A small image diffusion model, trained from scratch.
Model: 2.7M parameters, arch dit, norm layernorm, activation gelu_tanh, moe top_k, num experts 8, patch size [8, 8], layers 8, width 128.
Data: 98430 training examples, 12.0 epochs.
Rows from block 5 of a small image diffusion model, named by matrix and row number. Rows with one number within an expert belong to one neuron, the router's apart. Each number is 128 + 24 x the weight over its row's rms, rounded and kept within 0 to 255. All counts start at 0. Numbers have three digits each.
After each expert's rows are labels from the 100 images, of 14976 (inputs lightly noised), where the router gives the expert most weight on average: "strongest on" is what is common among them. Only what is clearly more common there than usual is listed. The data: retinal OCT scans (Kermany 2017).
# router: router (model.blocks.5.mlp.router.weight, 8x128, trained with AdamW), inputs 96-127
# up: expert up (model.blocks.5.mlp.up, 8x128x128), inputs 96-127
# down: expert down (model.blocks.5.mlp.down, 8x128x128, transposed), outputs 96-127

# expert 5
router.5:127115159115170112112144148157112150164109131127123141106112088122142109142138133150141115181129
up.0:065102129077137157177102149131155088131131121151149113103152094155140103086124137129152099121178
down.0:062138109148140153100176104143118124126100096134104116137090093110096120143082150124153138144165
up.1:126155135151107125125107121116096101189117096151122139123116142171130131161158105087116139128130
down.1:112086094141123160109127124113106157106131131176160095141144151115123119086099113111141125115139
up.2:136123114157112116108162087125174099161130106130135144154112150145146147096183089100100152106062
down.2:111107157118099141143110138163105141100130111116093151117154161109154146101101154086079094123063
up.3:137121146165147157125132141090168113124150159117098121117134146082139158081146094087086113124160
down.3:133147131114104173108109118172151132178181095123197122132129121091153139137099146143144132103153
up.4:144178161154125122130166142135126097117116128178103088146125127145142127127138117109111123139157
down.4:166132130147151053072063099127113098165154143146123116138101109140090091143156143140164137130137
up.5:108131148154144118104075140126129154137138123152108139147110100172137137164164168129129101129142
down.5:097150121095128144156144121164143096131137105169121156138126096154104125100108093142163131121141
up.6:085172152123130088108136151122138095195109121107145128110141151182119091159146111102108123136140
down.6:125115102080150092122092139128145098187163099094119127140121143115132142060161134139117132138116
up.7:144118132116155117148113108161146075112156141141160133125116137129123132078144128152140159112102
down.7:107105081119140099131118125106126182066104085178114113117164132075149122127149124109159121135115
up.8:113174153135130122128144089119146151149122065141118127131095121123106089131109149131130108113171
down.8:127173146113120127169146129087127112195131213112123134140125135096117133109065127133151107135102
up.9:096150123125074090140135105142091145149147096151103154136130146127130074117109182113152075117087
down.9:100127153128111107135133156128154102123136130137114142158091129133155142136112084109118167151071
up.10:179135129119166122074123143133149121128138135151109135121108155095145141131153137104095130163115
down.10:115127126125166116123081126143083146137160097186126097191163122095168160097137115134123170088132
up.11:093174171127172159155150157116169105121143109173116159122112119155115106137106134148123121150166
down.11:099127091146147139078151118114096131157098110147096158157116152098161138127122114135095130124117
up.12:150143161106174174137108093142127054170154142124120121132082133152135114126134161164134160118146
down.12:120169116106133114122084135163125136044080092105160173142116071147138122144127130135128140098126
up.13:113192145113116109147132082159098098150106098145153128113135141126123156091165106110129108121138
down.13:160118118143120123121153117112134145144109180152087130179132148110135158172142121110137134144119
up.14:145110134094121166165105139118131123147157127166140139113110158168137137091123139142174105099150
down.14:126100136137135161101121153130163120119114146143123062125147170109137150169093114113152136132167
up.15:130136133123128139157121098123123097120145126115145132115123116125143117082119154128199118118142
down.15:147169094167133136112137177138149143140132088098113139140131134103129180153074112097130127138096
up.16:131144167107152090152145107082168106095096101105142117134124148077155133119104141087145111116090
down.16:139115105162136045091139116133161170098086106126164145121144176093131146095125129120116142125087
up.17:140135135149124172109098117157115137122115155135143140076120125125148117116140128122107104145147
down.17:109130155133096134099109089143136141144145130106122119162116110133134146139131099143143157110125
up.18:166151164141127109123122140144139101205152101111119129125120129190125090117151116130123132156143
down.18:183102093114180137129134122119116105183091083128106112152107154083116109151149130145139138136137
up.19:112149143132131101120112170135117122162130166120159141107093142117144113083174164130141102134133
down.19:129149092135141106126136129118120136108113144112080091149101143091148136183141129151094138178120
up.20:122105139134141104120140125152146088084147147123150105110118128108144123132105132104122141111087
down.20:120115125130093133130137142096122125053145101145130115140143127071151137106091150108108140125143
up.21:126085117130101118125116141104089112095092114106129225103124102180107101144124128142124130113109
down.21:156160137091128098157125133143183132185137122118127151095104097110148136148126129139127142111130
up.22:161091124114154130139084101158142121151110139144120121097113126142149082116118128135091134144133
down.22:134186144151126134102156162114129110139094129147125130124114124121118108084106130114115129143105
strongest on: finding: diabetic macular edema

# expert 7
router.7:132125143081093078109139147082134162136174154114094160119160084153142145156131150124089140142117
up.0:087150080106104134138129110125131175164151072114134101126100150114110144087134133073130114111089
down.0:106147136168125158090106106119197095103137138120144140115158138156130120159108123110135132123045
up.1:130103122160119147076140144103151132129129097137104131113134111146115136128169097119067097152146
down.1:154157154146128127150086132133146145098128118170141108149116102095156156108137096096132170169112
up.2:082142070107115158153166079131092160167135107148126173139091145129127104087108133101167161136104
down.2:120119153146117110166127181141114110139118129128130171099137139143150127148155127123152113146106
up.3:112141144105159078136136107143120124095152135126126126134136132131141117154106162118131115131143
down.3:128122094108130191165169148136119173105099139165120146099152154119122140145112143097106129128131
up.4:120111096098148164146147119161135107129115150172143153152122113175137139136165107117124138096178
down.4:123143180168133133117136133140138115130158159140133103154103084101151140115112121110175141134150
up.5:086183112146116119106120126100078141169126143139104087092105138119123086158147125088122155113175
down.5:118118097129153102140133141105165144166150132105121162127119135132104161110091127101067078098147
up.6:142125113147118133125137120106125135181099077093108066117112150141120101172144117112106119120140
down.6:153117138081164119126123117138106107146140150101136093110127172144136129070111163097127163120137
up.7:142161134121149105121122138153147148117197166103103134136142120077131135123169154076108123173128
down.7:144123134111128054129136125198116174112106171104103119148143109155142128113072124110097109131125
up.8:104162143143122129141126096085085173177128090119103177120090111129114102097139161119138138137144
down.8:110139100113151125091119129112146092162148141117099182135139126133111128108129147130154122106116
up.9:111117115119120146109133134108125146128111108145115151162107140138129091077147104096097135154133
down.9:116139152136121125128096120129136153134126106123117117139120151082135110127111139078084154145135
up.10:111101062095158120111150075125121153143145123166104138136103185118171111189143128120105088118120
down.10:115139185178126127119111157125107105143123135165106128131074212111081108082140144142137165137099
up.11:111109146159081141139135148129133136147150154185138154112150142135132126146104111114168129112131
down.11:144101101111124102133137104137133089099178061164125142129154110134103131106090147126123141165136
up.12:156146159127129130176109114104184125167162107088153144145143155130108114120100133073136096115118
down.12:152119100138157111116141134141124172179125121121121118184162126092125159117175123112133123146142
up.13:122147124095114148116185101116111136184133105119132161106087088142101106125126170109160156121133
down.13:130070160137122138093068143132122105125110111134138153147142126133108120096103114127169097133154
up.14:102105131124134127131134145134134103132111223125134095108112126158113120163189128077140132079127
down.14:143125139111130061124152121131131152137162060133133136156130136173118163141172144194128127138141
up.15:146103151126131083139139108138116169129140135141154144115091096116090122145137094117113130088134
down.15:096102163137127164112075130146132153163118096122198114130139158127115149130115111127112075117100
up.16:159102135125142095124126088093105126115143152123078110160113110120132144104164136118132074148115
down.16:130126146137114121140141144122113108112124099085120122087094084144157142105107108115149160126140
up.17:133139168082148117108108150173075125124117096113150115129150124105086141110119142123106098151130
down.17:142095104147142124103117110114152088118114101130098092157105160128152141111161132117111140129127
up.18:150172164121127146149131127154158124164086161107132152125122108136073121104156140103112137143132
down.18:104127149113137147140126134122172108201167119132148116133151138110122108128155123136110139120130
up.19:114171190146098138100131138116133109160139147148155132140145105161123155111156112092137133180075
down.19:094094063130105139129124123137133137129113133129131131108093105132121146151100168110127134147107
up.20:134182154172121131151105123114105114153127147153161105169091156160134149125157106098135138167125
down.20:121115123093133140104129166130140120133121115136116076162162124126116124110143151122145137135135
up.21:130126119146141166129177138100139102173199127110107132106123145118113136120155132154094086140145
down.21:118169120112073110173114104183123173163175129133170138103151133131152138132123193134116139117147
up.22:123119110118135141141154121150130167082119048115142126157118113137120114127153141101131133139123
down.22:153103151148141130174170150148127115085105126115134092141140142126152129156091074093100133174153
strongest on: finding: diabetic macular edema

# expert 4
router.4:128119116154135133158115148163132105180125123119082171131132124145112117135117116167158110145127
up.0:118148123143088114107145134093119110200095152130133109135154137120138110165101120083088135131151
down.0:153133111103135152156128146128125114089101110124104126144086159132098129075126105121126109110180
up.1:099127133109110155148065091137098117171180090167114133128160106139157111124135092111108114111101
down.1:100096124148137178124128134128117139184187212118117114126101116128132093136106168107101120087136
up.2:145118098141084129082118121122096119114105107102103199099121113151093118100104117120101144125131
down.2:151124133095148113155129135172145108172164160126120121102142124115129127171114122099118139121109
up.3:146180172129143144129144094130111158131112086121148143143149126137149113122124137121108108140123
down.3:099075152124130150108125135121124110132091158116154133124105138109062105099090127100125107139122
up.4:093173134128118100125157116179089134119143166152109101142110124083131119169096131089123113109137
down.4:116126133131129138124123121126138182101157162138169123131134115165121124118155116083110107093125
up.5:111135141112129137132158083152136110145148119101167132128116123155143128123118143111109125127129
down.5:108133125145152134109103169133126119112132072111123148116108142105086142123123132166077118145114
up.6:149130160165091121085123119144173123127152140152144139147135119141094131151135087117130108193118
down.6:170148139112112119128109149140096116133105083091122158148099064115154122096106138136146175174113
up.7:157140154131165145146136114168114125145182138092072135166120121128121140122103144113138073168121
down.7:138095106129145132086141158147168083135088114089111147133158110152152124115177115070119165146135
up.8:114117127145133139112145116119116131130129111125194108163134134116121116105118139080128115113108
down.8:095105152115130136103136148107141142112145122140111099149094145121112159140060142160118143164110
up.9:112152157126153146143128108169101151114175160134132100082127108117103138093168120138121095113144
down.9:133120136114159084117119133136161139096140151138106118145139101074114116134103138119155145183115
up.10:106128145143127135136115092164145124131112106110123141142127133156177086136155090119156122135134
down.10:104138126116103133132135169117112140107102152127150112141116115134055135127131161124143133146151
up.11:115129120119177082142125130101140113148160118106133142140094127167150106095157148147136073132117
down.11:116147145131169103152126141157153090111058166127091113147134104185114121153142082110094121151108
up.12:090112128108103185126128124129154054189100135151150129133128157150095131129139091126117125094159
down.12:174146101120141183130123103055142154142213130092081115101136133188152117131085130125140145132141
up.13:083159124141084139146124084144140108150117152123112132094131156162116126097136125151137135115136
down.13:101121129127102114101157148126144098163074126108120129101133129127110132150109126147148098117135
up.14:082117135164123160143146121158130118185164162165163068098133116105133129140170127131131096125129
down.14:146127116139158156149121163117104133199110121128143131139152157077124143118154107188100151158138
up.15:062131093162121164146159071160083091139155119135206114154103135158133111115119140068116090110083
down.15:104132151110154129130111132104131106155132103113144122130085121166097154138106122083100133144097
up.16:147123093123131222139128135137105143124099125098110164143121152107150113143093092091094151126125
down.16:097115141137122165127103115145125082106129137130132109090104106139105119135088140105150127107131
up.17:150096114130115126167137092154126103117114155135099153154125161155145116107156099189129134143111
down.17:135092119150139132113151124148137056177185124141103145178159141096111162112182125184112123158141
up.18:129111139141108115119143146105142125154104123094119111156135149132120162132129098079069093097067
down.18:151115156119101150116104097163097137129119123130128102103131129129130142138116196143090146119039
up.19:112166104113138134159139116119091107191133134119157143108106117162121102122143108154111101158120
down.19:112170150146123189107110134168146123174100142106107110136107123151130142138115113145114135155060
up.20:119150145127103135116149168147154143156168121149104112091176131145153158115121101107116092134136
down.20:108131152147135107136097116125119113155128116129125098110081107151090137135089101107110131099087
up.21:146180141136140085095121108168145100084149140120098111117117148117167137101150162157116122154143
down.21:118133127109136035124136143118140163084099137122123117146148127105137120160137145126152122135150
up.22:162102133126134129148130119137109130139123090120103136143118147096085120113093120116111118065148
down.22:129181128112147128141130097132146085140129189124098140113135160116140105138049161095123130124124
strongest on: finding: normal

# expert 0
router.0:126115132093112143096100137138164152097117140149118105188124141122100120109130113151148110196124
up.0:109097118128126123117151165149131146127146124132139137150152149136152081125102126117117134140119
down.0:121130147080139132122131122118118139116120098103119123176082153103119097107128100104131073073114
up.1:144154183153122115128134143120102111080148126086127097115087147123119121097146108119129088132164
down.1:131132106089088060159150094148113149072148129119125157148131136142116119147119142151102103147124
up.2:122090150124173161136114129116153075113161121170104117105101146148164109088166112099132138152173
down.2:151158119115155151119157131121122163157162146138113132088138111141097124092175118134130117109156
up.3:131095132083138146119146115176107161157073128113136164148130148212118143141159106132091133119150
down.3:130118111113150175117121130144123059136095143152077067133122117146119125128164151107125142117110
up.4:104121129141142151111162183178130144129113144145182162139129110143123117104189145146087109125114
down.4:122124135123121101127116130056144088120087114123065109134093101163107113105078169112124143120130
up.5:126117151136156135079127143121131107114131142149129134116108129099172130094167133084165170130156
down.5:072106159107145151151114081129148111135124091126090109118147155128111107168133148106156081076155
up.6:128119136147123163110145128150127115090067113106102138130109125125159111105206142141124111122159
down.6:159120113145129130105141121107126140081076176124144137169112125104128094121179140114109131113100
up.7:160157173127130072111112135123135142131157152110162131121144112149114129136142126171141115159139
down.7:126104136122177083108144121137163110106124150076149114149140141153158112145115136101122137146126
up.8:091094137135119125139125098131125113134156088093118099074122096105163112145149102092148106111124
down.8:104155137124121176143163136120166134117153158138140114093117142120110164146156109150159093125133
up.9:131138114094145146127136079140097121124099102143165159159105139069102120127115104099089105145147
down.9:131126149086110129170125106133138158152110144135086143059122112108091135120114170155149123105154
up.10:126108131123159157100132170151118116097131113096112114145109139125194101133162157067118135116108
down.10:113139114116122174126103089177112174098113150109140100102139110136106121121139123153106147077118
up.11:141131114112122097169126080049137117093135126134142163114117103121124137121144140145146101139153
down.11:133118129100141050107121141199135128101145134129111139125116117146110151136088126130113125151106
up.12:147137155148144175131132112099136094128108146107066140129132151186120129164184120104149103139148
down.12:129143114130134118152150139183137168188109115170106139156117138149132148122127144150092145132144
up.13:116136127110119118149162114100090090109142123110138114143151167131175075138144135100125123117160
down.13:105109090157116101131100165138162180117151167123149109152127155123089121126093119125073121134157
up.14:141110121153124152148148094109156085105156154107182141102144134105149142131179147126176084140124
down.14:139152132083102104102114192121113115156120131101138103088108127110120168140135108147135144123099
up.15:160144165122158160117122122172132077148146131107087129130100125125113129149176141110128154145140
down.15:159132128127101131128136110108146166142111127139140115095128101085121102172114156137126142118151
up.16:148158179104172124152089144087112091113123149092098099114133123157125117116167142144125081145154
down.16:149103081149178087129144125138170142137087124121146123111152100076117127146110148099131170156175
up.17:138158111101192129106144110136126152150141114137150142178070143148172114148148119107143116133153
down.17:118074101175122133141139136098087164141139073136134134135149129143121132128141104147173149086138
up.18:129111079136084132106107151156071118108114149083131191081113094186094121121142124128098167131137
down.18:149146154082158101145125147143163129156124115099129107112130108092149143183113112118126135117142
up.19:093094156158169108116120159149146161119150117144136085112092111114102109124156142090154101124132
down.19:085119135104106135112109107172158111115161125112155175135081134140079138141167105136144125097125
up.20:130116110128140139139121121083111147137160109116097108146134122158112133161180161192121122131112
down.20:094100126125134144114093123160103063108156111139133092106131106131145111090102133085087149133134
up.21:120139154141131113130142131111142124091117148135096113128119117123132106081205128112128086132123
down.21:111118121148130058132153161145125126116112138108145158127118131084127134095108143161114105076146
up.22:184145172127123092155122126149131165105119110114133151143108078096095098129117106088108114143149
down.22:155128114119132098141142128124109110124118108111178125139153095091162099116094135110128176152133
strongest on: finding: choroidal neovascularization

# expert 1
router.1:146127124147148156192134161107126107133123118123178150141129139111131141108107132134146096069111
up.0:129131147165123105148102120128051136150133127139142119131120117156134160121137113116141165158137
down.0:165116097096119108076141129125162165110096076156115119114092122082097136131125134134123130127105
up.1:151135198126093078110156166117159145125156109172106148168131106166151147164152124115196081124156
down.1:164106067141096115153109129144119135143119135155122132169139114136117139110107111138161160104178
up.2:132091106163109142055165164127172136108132145131118101122157135113125101080175084108112155142133
down.2:150147134129097109126103127089117137101130155159110096154102106137126119146121124122111138122151
up.3:148110081097160133096113122119152118138144131126135112115093155159176123140140134103121143104126
down.3:171128185152136089140140158150096148126144140118135115126131156147114146102115135128128134112125
up.4:128162170132151081129135121110123145090165179141122155110116131063156132149116130103082140115116
down.4:108134114144106186135136121126114173177097155134086155113103137235096126149119135058136102105112
up.5:106152142148116049167168162158135102080125167142113141116123119120100124143147114084097123098107
down.5:120143160154139109085085131124164094171144159136103096116111095135163113106133114073092118121133
up.6:131101130167137109120129137087135078099129057136146119139131117107138142110136125104136143080100
down.6:153113123102108155136094164110133103113109071142141100161109151146110125150130105141153133098170
up.7:098149121129130134155159152123114163136126114123145120111087133113139170138150140054126150109130
down.7:142114109170131139139159120156163148122174156121075098086169146138122164117145113110115112152135
up.8:086145143149136101146090120111136153121128112157118106172137131153164154136145102108082156127121
down.8:097090122128117176096131089157144110102114097168109116158161139119101149148113151123117114115093
up.9:110145144126114121163157158085154105103134233142170133106141126194123133170159139144104157069119
down.9:119120150139096130140112124101122083139164163130126133099130102065139119121154140145108141099147
up.10:141114110145116145107133095072125153058130166137133141142139111085143123085102131133140127116139
down.10:148136133135140080091140128089122184199125151111132170166122128151126149099201112159137131098106
up.11:081124142118108107143111183127161137122156128125087117139110157201103123156147145148149121152136
down.11:079128104170110116091150085121107141134102089119104149147147157092153152088112116144113144137090
up.12:115121122133140111104069118136141092121141109143128104095139107107077136129131130111174141149109
down.12:108129150142134139162188145129100119144103112111107125125128076147185157154117138113142099153128
up.13:112203097150132128141126097124128105125117138117139109134096081140130130158147147117145135138089
down.13:115070129115110110148114167132127135135149140087155156101138068123133150095116123125142145137088
up.14:073133110165105129147166118092153137168161142152135139163119134127120144138134097156093140093099
down.14:149120149110154096157122130124146141105000114130132092126162114098135111128084137186122134125123
up.15:128105182157138116160164111085132101163157088129142151130166102128151128104120117099139099060107
down.15:139116124115115121095114124106109124093087072126137152124127101096133149163117176112104160066058
up.16:161152109133119118178142153132054109127114133166150112103158166151174101135173114103115104120141
down.16:081139136089162126094130123164107166085114111114060123146152130114159102127113165128103133152126
up.17:132140104137126118105131160098156159161120144113119085188118154102145130126118130098081127148118
down.17:102090135104115154113170162120126166119125154109115146101137108142163168147143155121145114134145
up.18:124117099156128125110129115124146119166138113131168121167121141109147131146124141093109177123159
down.18:116143138092118138153114140106088119099103106111117107144097128138139104083119112120116103096142
up.19:149104154120179113135102153127154113111116145107148110092075099167152093085150128108099153103155
down.19:112157113150184100105135113126117127116124112095140104111152105136108106170129130116121123148149
up.20:094133155152095135148101086112122145132137100157126127151096174162148140109150111105104128122127
down.20:169095108115127147133129100159117116139174142125116136171133124122110103145176123147105103131099
up.21:128104098138143116136120184113136109119142134145140126134095062164112072146143107102119181146127
down.21:108147126128185119158171095145123115169150138140136129109148067142166085099122125098091086159141
up.22:085139126141070137131128149150156157117128096165116138133138140133116146137138087100118112139163
down.22:089116122131119077129134111137149110135149117165126115105126101139143127134086130109152147129138
strongest on: finding: normal

# expert 3
router.3:126145125119125197146122166182111144128142126129141119148111153112089137133127133147133105127102
up.0:154165138090128082147137134165142088077108131154156124138109131104132152100105111127106128116113
down.0:140120138146114118100069069108095125123138106131123126137150149078123120159121142103130167152111
up.1:141150138128135150125120129219176120130157144135100108157149169140132130121132172097172140134116
down.1:127105130146120119121145148168136082123146118143183081136137140107156097121157102158138132094111
up.2:121117118138120177125120145128149158132115111128165084124128123120109097125107133090143189073100
down.2:117144148125081153126132123137107137164150080111184111121080138107138131103091144098125104115122
up.3:164106106110122110089088153141146139116126132129133118158140120162123115106119160119139124104151
down.3:121137109152117147159133129137117112116126110116094092119137101127170100127125133077111160098143
up.4:142112151101137055119109143178128095113128151145120125159117159136141087129184162159146165133091
down.4:116139102105135157135132166133079126113109089136129152189111157102128156129115120115133124118156
up.5:174109099131160099094137100146157115100153134182096135122129127099188101125132119112128121139140
down.5:103142181143161074148124160129124134140115087150074107145135182138105139120120131094152119154127
up.6:162127140147101117126123192134083112104176100099130147120136150133115145143137101103138093132111
down.6:117125112110119087157116109139134144153140119122153116115118113175117151127092153107143175139124
up.7:118149169101116139103113163095126138156164173122110122113127108141133127159124100102091156116134
down.7:127143115119130148107122176131160122151168096142154148183143122111157107098137114143090169117097
up.8:119123132118123206141124099165135092167135137138108138133107150174127122089175136094125138118140
down.8:125096163131135175103147131120125108149099096108132134146126138156098143119146120069116083108137
up.9:149163202089141095150086152159120081122130142128102164136129108101127115125135132060114098115139
down.9:136116101145124097143132136076135137137143132125130142126138130115149137114139154081104146135132
up.10:109194154100124127139124112112124156111125108133141145098089103094103126132086106112102129091139
down.10:141127117125198139155127116113171098082112100128109124136177107111120128159158125128108099103116
up.11:159136110141159112133111109152119119119182132130126116143086124129113087109110152143159121126119
down.11:117137114163128045134122095130129145115138117125047120119131127119135131105130170074130169177139
up.12:146119159137152043143132112153142129150153140112134134083109101130154126092138110103170117107111
down.12:136125115106131132146131165120101127130160105164124088152145143094102142148139091156140112109162
up.13:143142163086139103123145147117129144154166091155170130115121108132102130124176112092090079111160
down.13:124129132123134088118117091147149158154175126130082085138138156118170115119126132151127118133100
up.14:094141122160118143103143095109140110100169150124126107084130122121173145146142094114168110199098
down.14:118114135086118145133149144167141166131120134101051096130148163118147107144151133135142108100093
up.15:143145117167138129153114135141119139122163155141126141097139114119139109110183117113118101143143
down.15:117121112124105135129117132130113107133096148129168143068112105109127107146115145079116187145143
up.16:100131108113124185118119099144095117149164135143106104183119107134122090107196115118132107146124
down.16:125143164102122066122092139139143128127153130150128113162172129124129167155102138153109148145130
up.17:100149138134107114142148114156155152133145161122104122142144142102093141138154084097121104109145
down.17:145118104148109094142142058090122165108122105129157156132108128140133118125076157125103138149127
up.18:107154108111131122123087114116115145162146142099138111105112155082126098102168121110129117123114
down.18:119143123108125148095111106102149173158161136128108158142130163133113120146141180146089144093146
up.19:159104111119134161140151068143133107180158120107130123129114095124094163147220139108163099153141
down.19:152175158107118125126120159135097114120137096127142133114114115116159155095093110113163144130132
up.20:163089153097140153138162135156151106131133135143157177163113141118106127108151164117126110137096
down.20:171137132141130130148133140164110127109126099148153117139129109125141153088132101113136124199121
up.21:092158105084087128171124110062097144184193091129080135127105109153135126128110117089123111137119
down.21:099109109139138183101118166120169114138135115119158135126131131145134114163090104108171115082117
up.22:135142117182128063102143128149173114165133126108116128163147142174156060101186121124109146121139
down.22:155144148109107161137155117140139140118091082113069140182095142071128101150103105101086122139106
strongest on: finding: normal

# expert 2
router.2:129090103163080105133161143109108085094110089096100143143143095144093143139143117150121115085123
up.0:141110126100174158142133175141109095134148108116090120164092119100169122105150143095125132149089
down.0:118124155153151107140158099115105141125122115108138137098137113094101124148129105082119101145131
up.1:127127114122131137086139088135118141136138117132065137127102108118152123115149155119137121108086
down.1:154121173147178097166108174107164124125147122103091132135141111115116126122150113100111152125115
up.2:121141163184082100066085140154150125135121142148132114111109165111118117099149133094177135127138
down.2:128179082091091095185155130140137148108141133119123146131131174162121133141113101123169116099105
up.3:164136143121138135147133108135135162165150115110116150108143139134117107121127083133127094117162
down.3:160128140160118121155153157146113098149142132120125122130084126148161118148138143075099095139145
up.4:110138115162143096164130148106148117155123137132130155184134162181125132101192112142150127112108
down.4:106131136154175168117119109090088148128142144133117134149086145107146133146118140145112115138125
up.5:125144111163106138133121152141075126141159117109115157109106132113158159108124161105145059104188
down.5:105132131128090156112132106117173129154155149156098093135147120144099156139138078122145171120140
up.6:119130139141144161086125183115160125133117101115085106151129150144135101091174091108105123154146
down.6:115135131133111084143118103123134110156152096130148095138125123117121118149106165091081141133146
up.7:116152142087125124134128126146081144137144112156135167143090160160128091091154154114136147159125
down.7:138116128140138131079119131159163108164133111069125158147152160153155111136134127141112150093145
up.8:103094101124126105113116108198080151138129120163122125130107142134156142138165123127145183119125
down.8:134123062115116169120136113176131146121124138148179161131127129123110142120080176133139105142123
up.9:131114117179123108141160141134120119132122103112145167118102107123111099183133098102114100097121
down.9:119141125121152115093129096136117117147147137095112139134174126158142103095128115124128149130103
up.10:157123132127147093110152089138100141117095111095122175083133108150144128127097112144134121147157
down.10:144109122122142138137148149128127159111179099107144132096132141115119112162109120085094113106133
up.11:130100119137117124114142167117130123141139155117117161101121126184139125093139095141075107119135
down.11:125157112147126135157116114136130122110109113119104155092115138133133122111151142107119121126141
up.12:143124125137118131129137084119120130140147109111151138092103130123102184075153121104164099112142
down.12:120100144156140134134114162108118137145127135112118111086129129136156154158091127129149162146132
up.13:125129139099119177104133133127125108178158110122145115102116138136102116138158121131116095143137
down.13:138112120174173152103108126147122185170114141110116108139153134146110121131126075138114102115086
up.14:149110106100120122142098124119102126131145162124117165145154118149097088150136052123151144130103
down.14:146138133161090104094179130150145127135119124149110159162117116141164106127125205131150100142094
up.15:112128134131134135117144164120160094089095166127185158094110167106158122119150136083123102116125
down.15:125124135132149153153141138172136142165129121120125152122146115085150129147137129164121109095120
up.16:123128147138144103102089158166161122132165129089114148097132123158113134110181094126132119167136
down.16:126141137103131140124112068166109127082126098106080127128121137108128120132077157150142146142131
up.17:144122182136142113132160068146087126112137101125144182145118129104168160132137114110135108105154
down.17:141136091160129070109142147138166156127116162155162136140133141153113145136079119127124132131125
up.18:105140139140129115117100115134117135174138075083088143097098141142132128115105127105119149154163
down.18:124123113138147109134144160113145125132146134092095111122132140115128117119146120120127119126114
up.19:123132170114166112134163146153119144136118128134129127128087084132119117102127156106104161085132
down.19:119114108146136133096082073122140139130125139133144144152118102123162143112127102117097105102128
up.20:134134128139166099132107172113103143119159116117167094105100119138144086151190104138118100101161
down.20:096124138116148116158139107169109149109126082126148124139131125146118114130121100209108153152152
up.21:135143101141141131108105115132154090109105114145135090181150134123120156102136147100162133137134
down.21:124157091122151139159134114120121103151133110141133097152076146108131147156148099105183139105107
up.22:132125124127105129100128133123156114133139180129114104146114119121129122091171130114129151149155
down.22:118119122153074129111121115102128179119127129143112106111076142099141140109142165127132153107127
strongest on: finding: choroidal neovascularization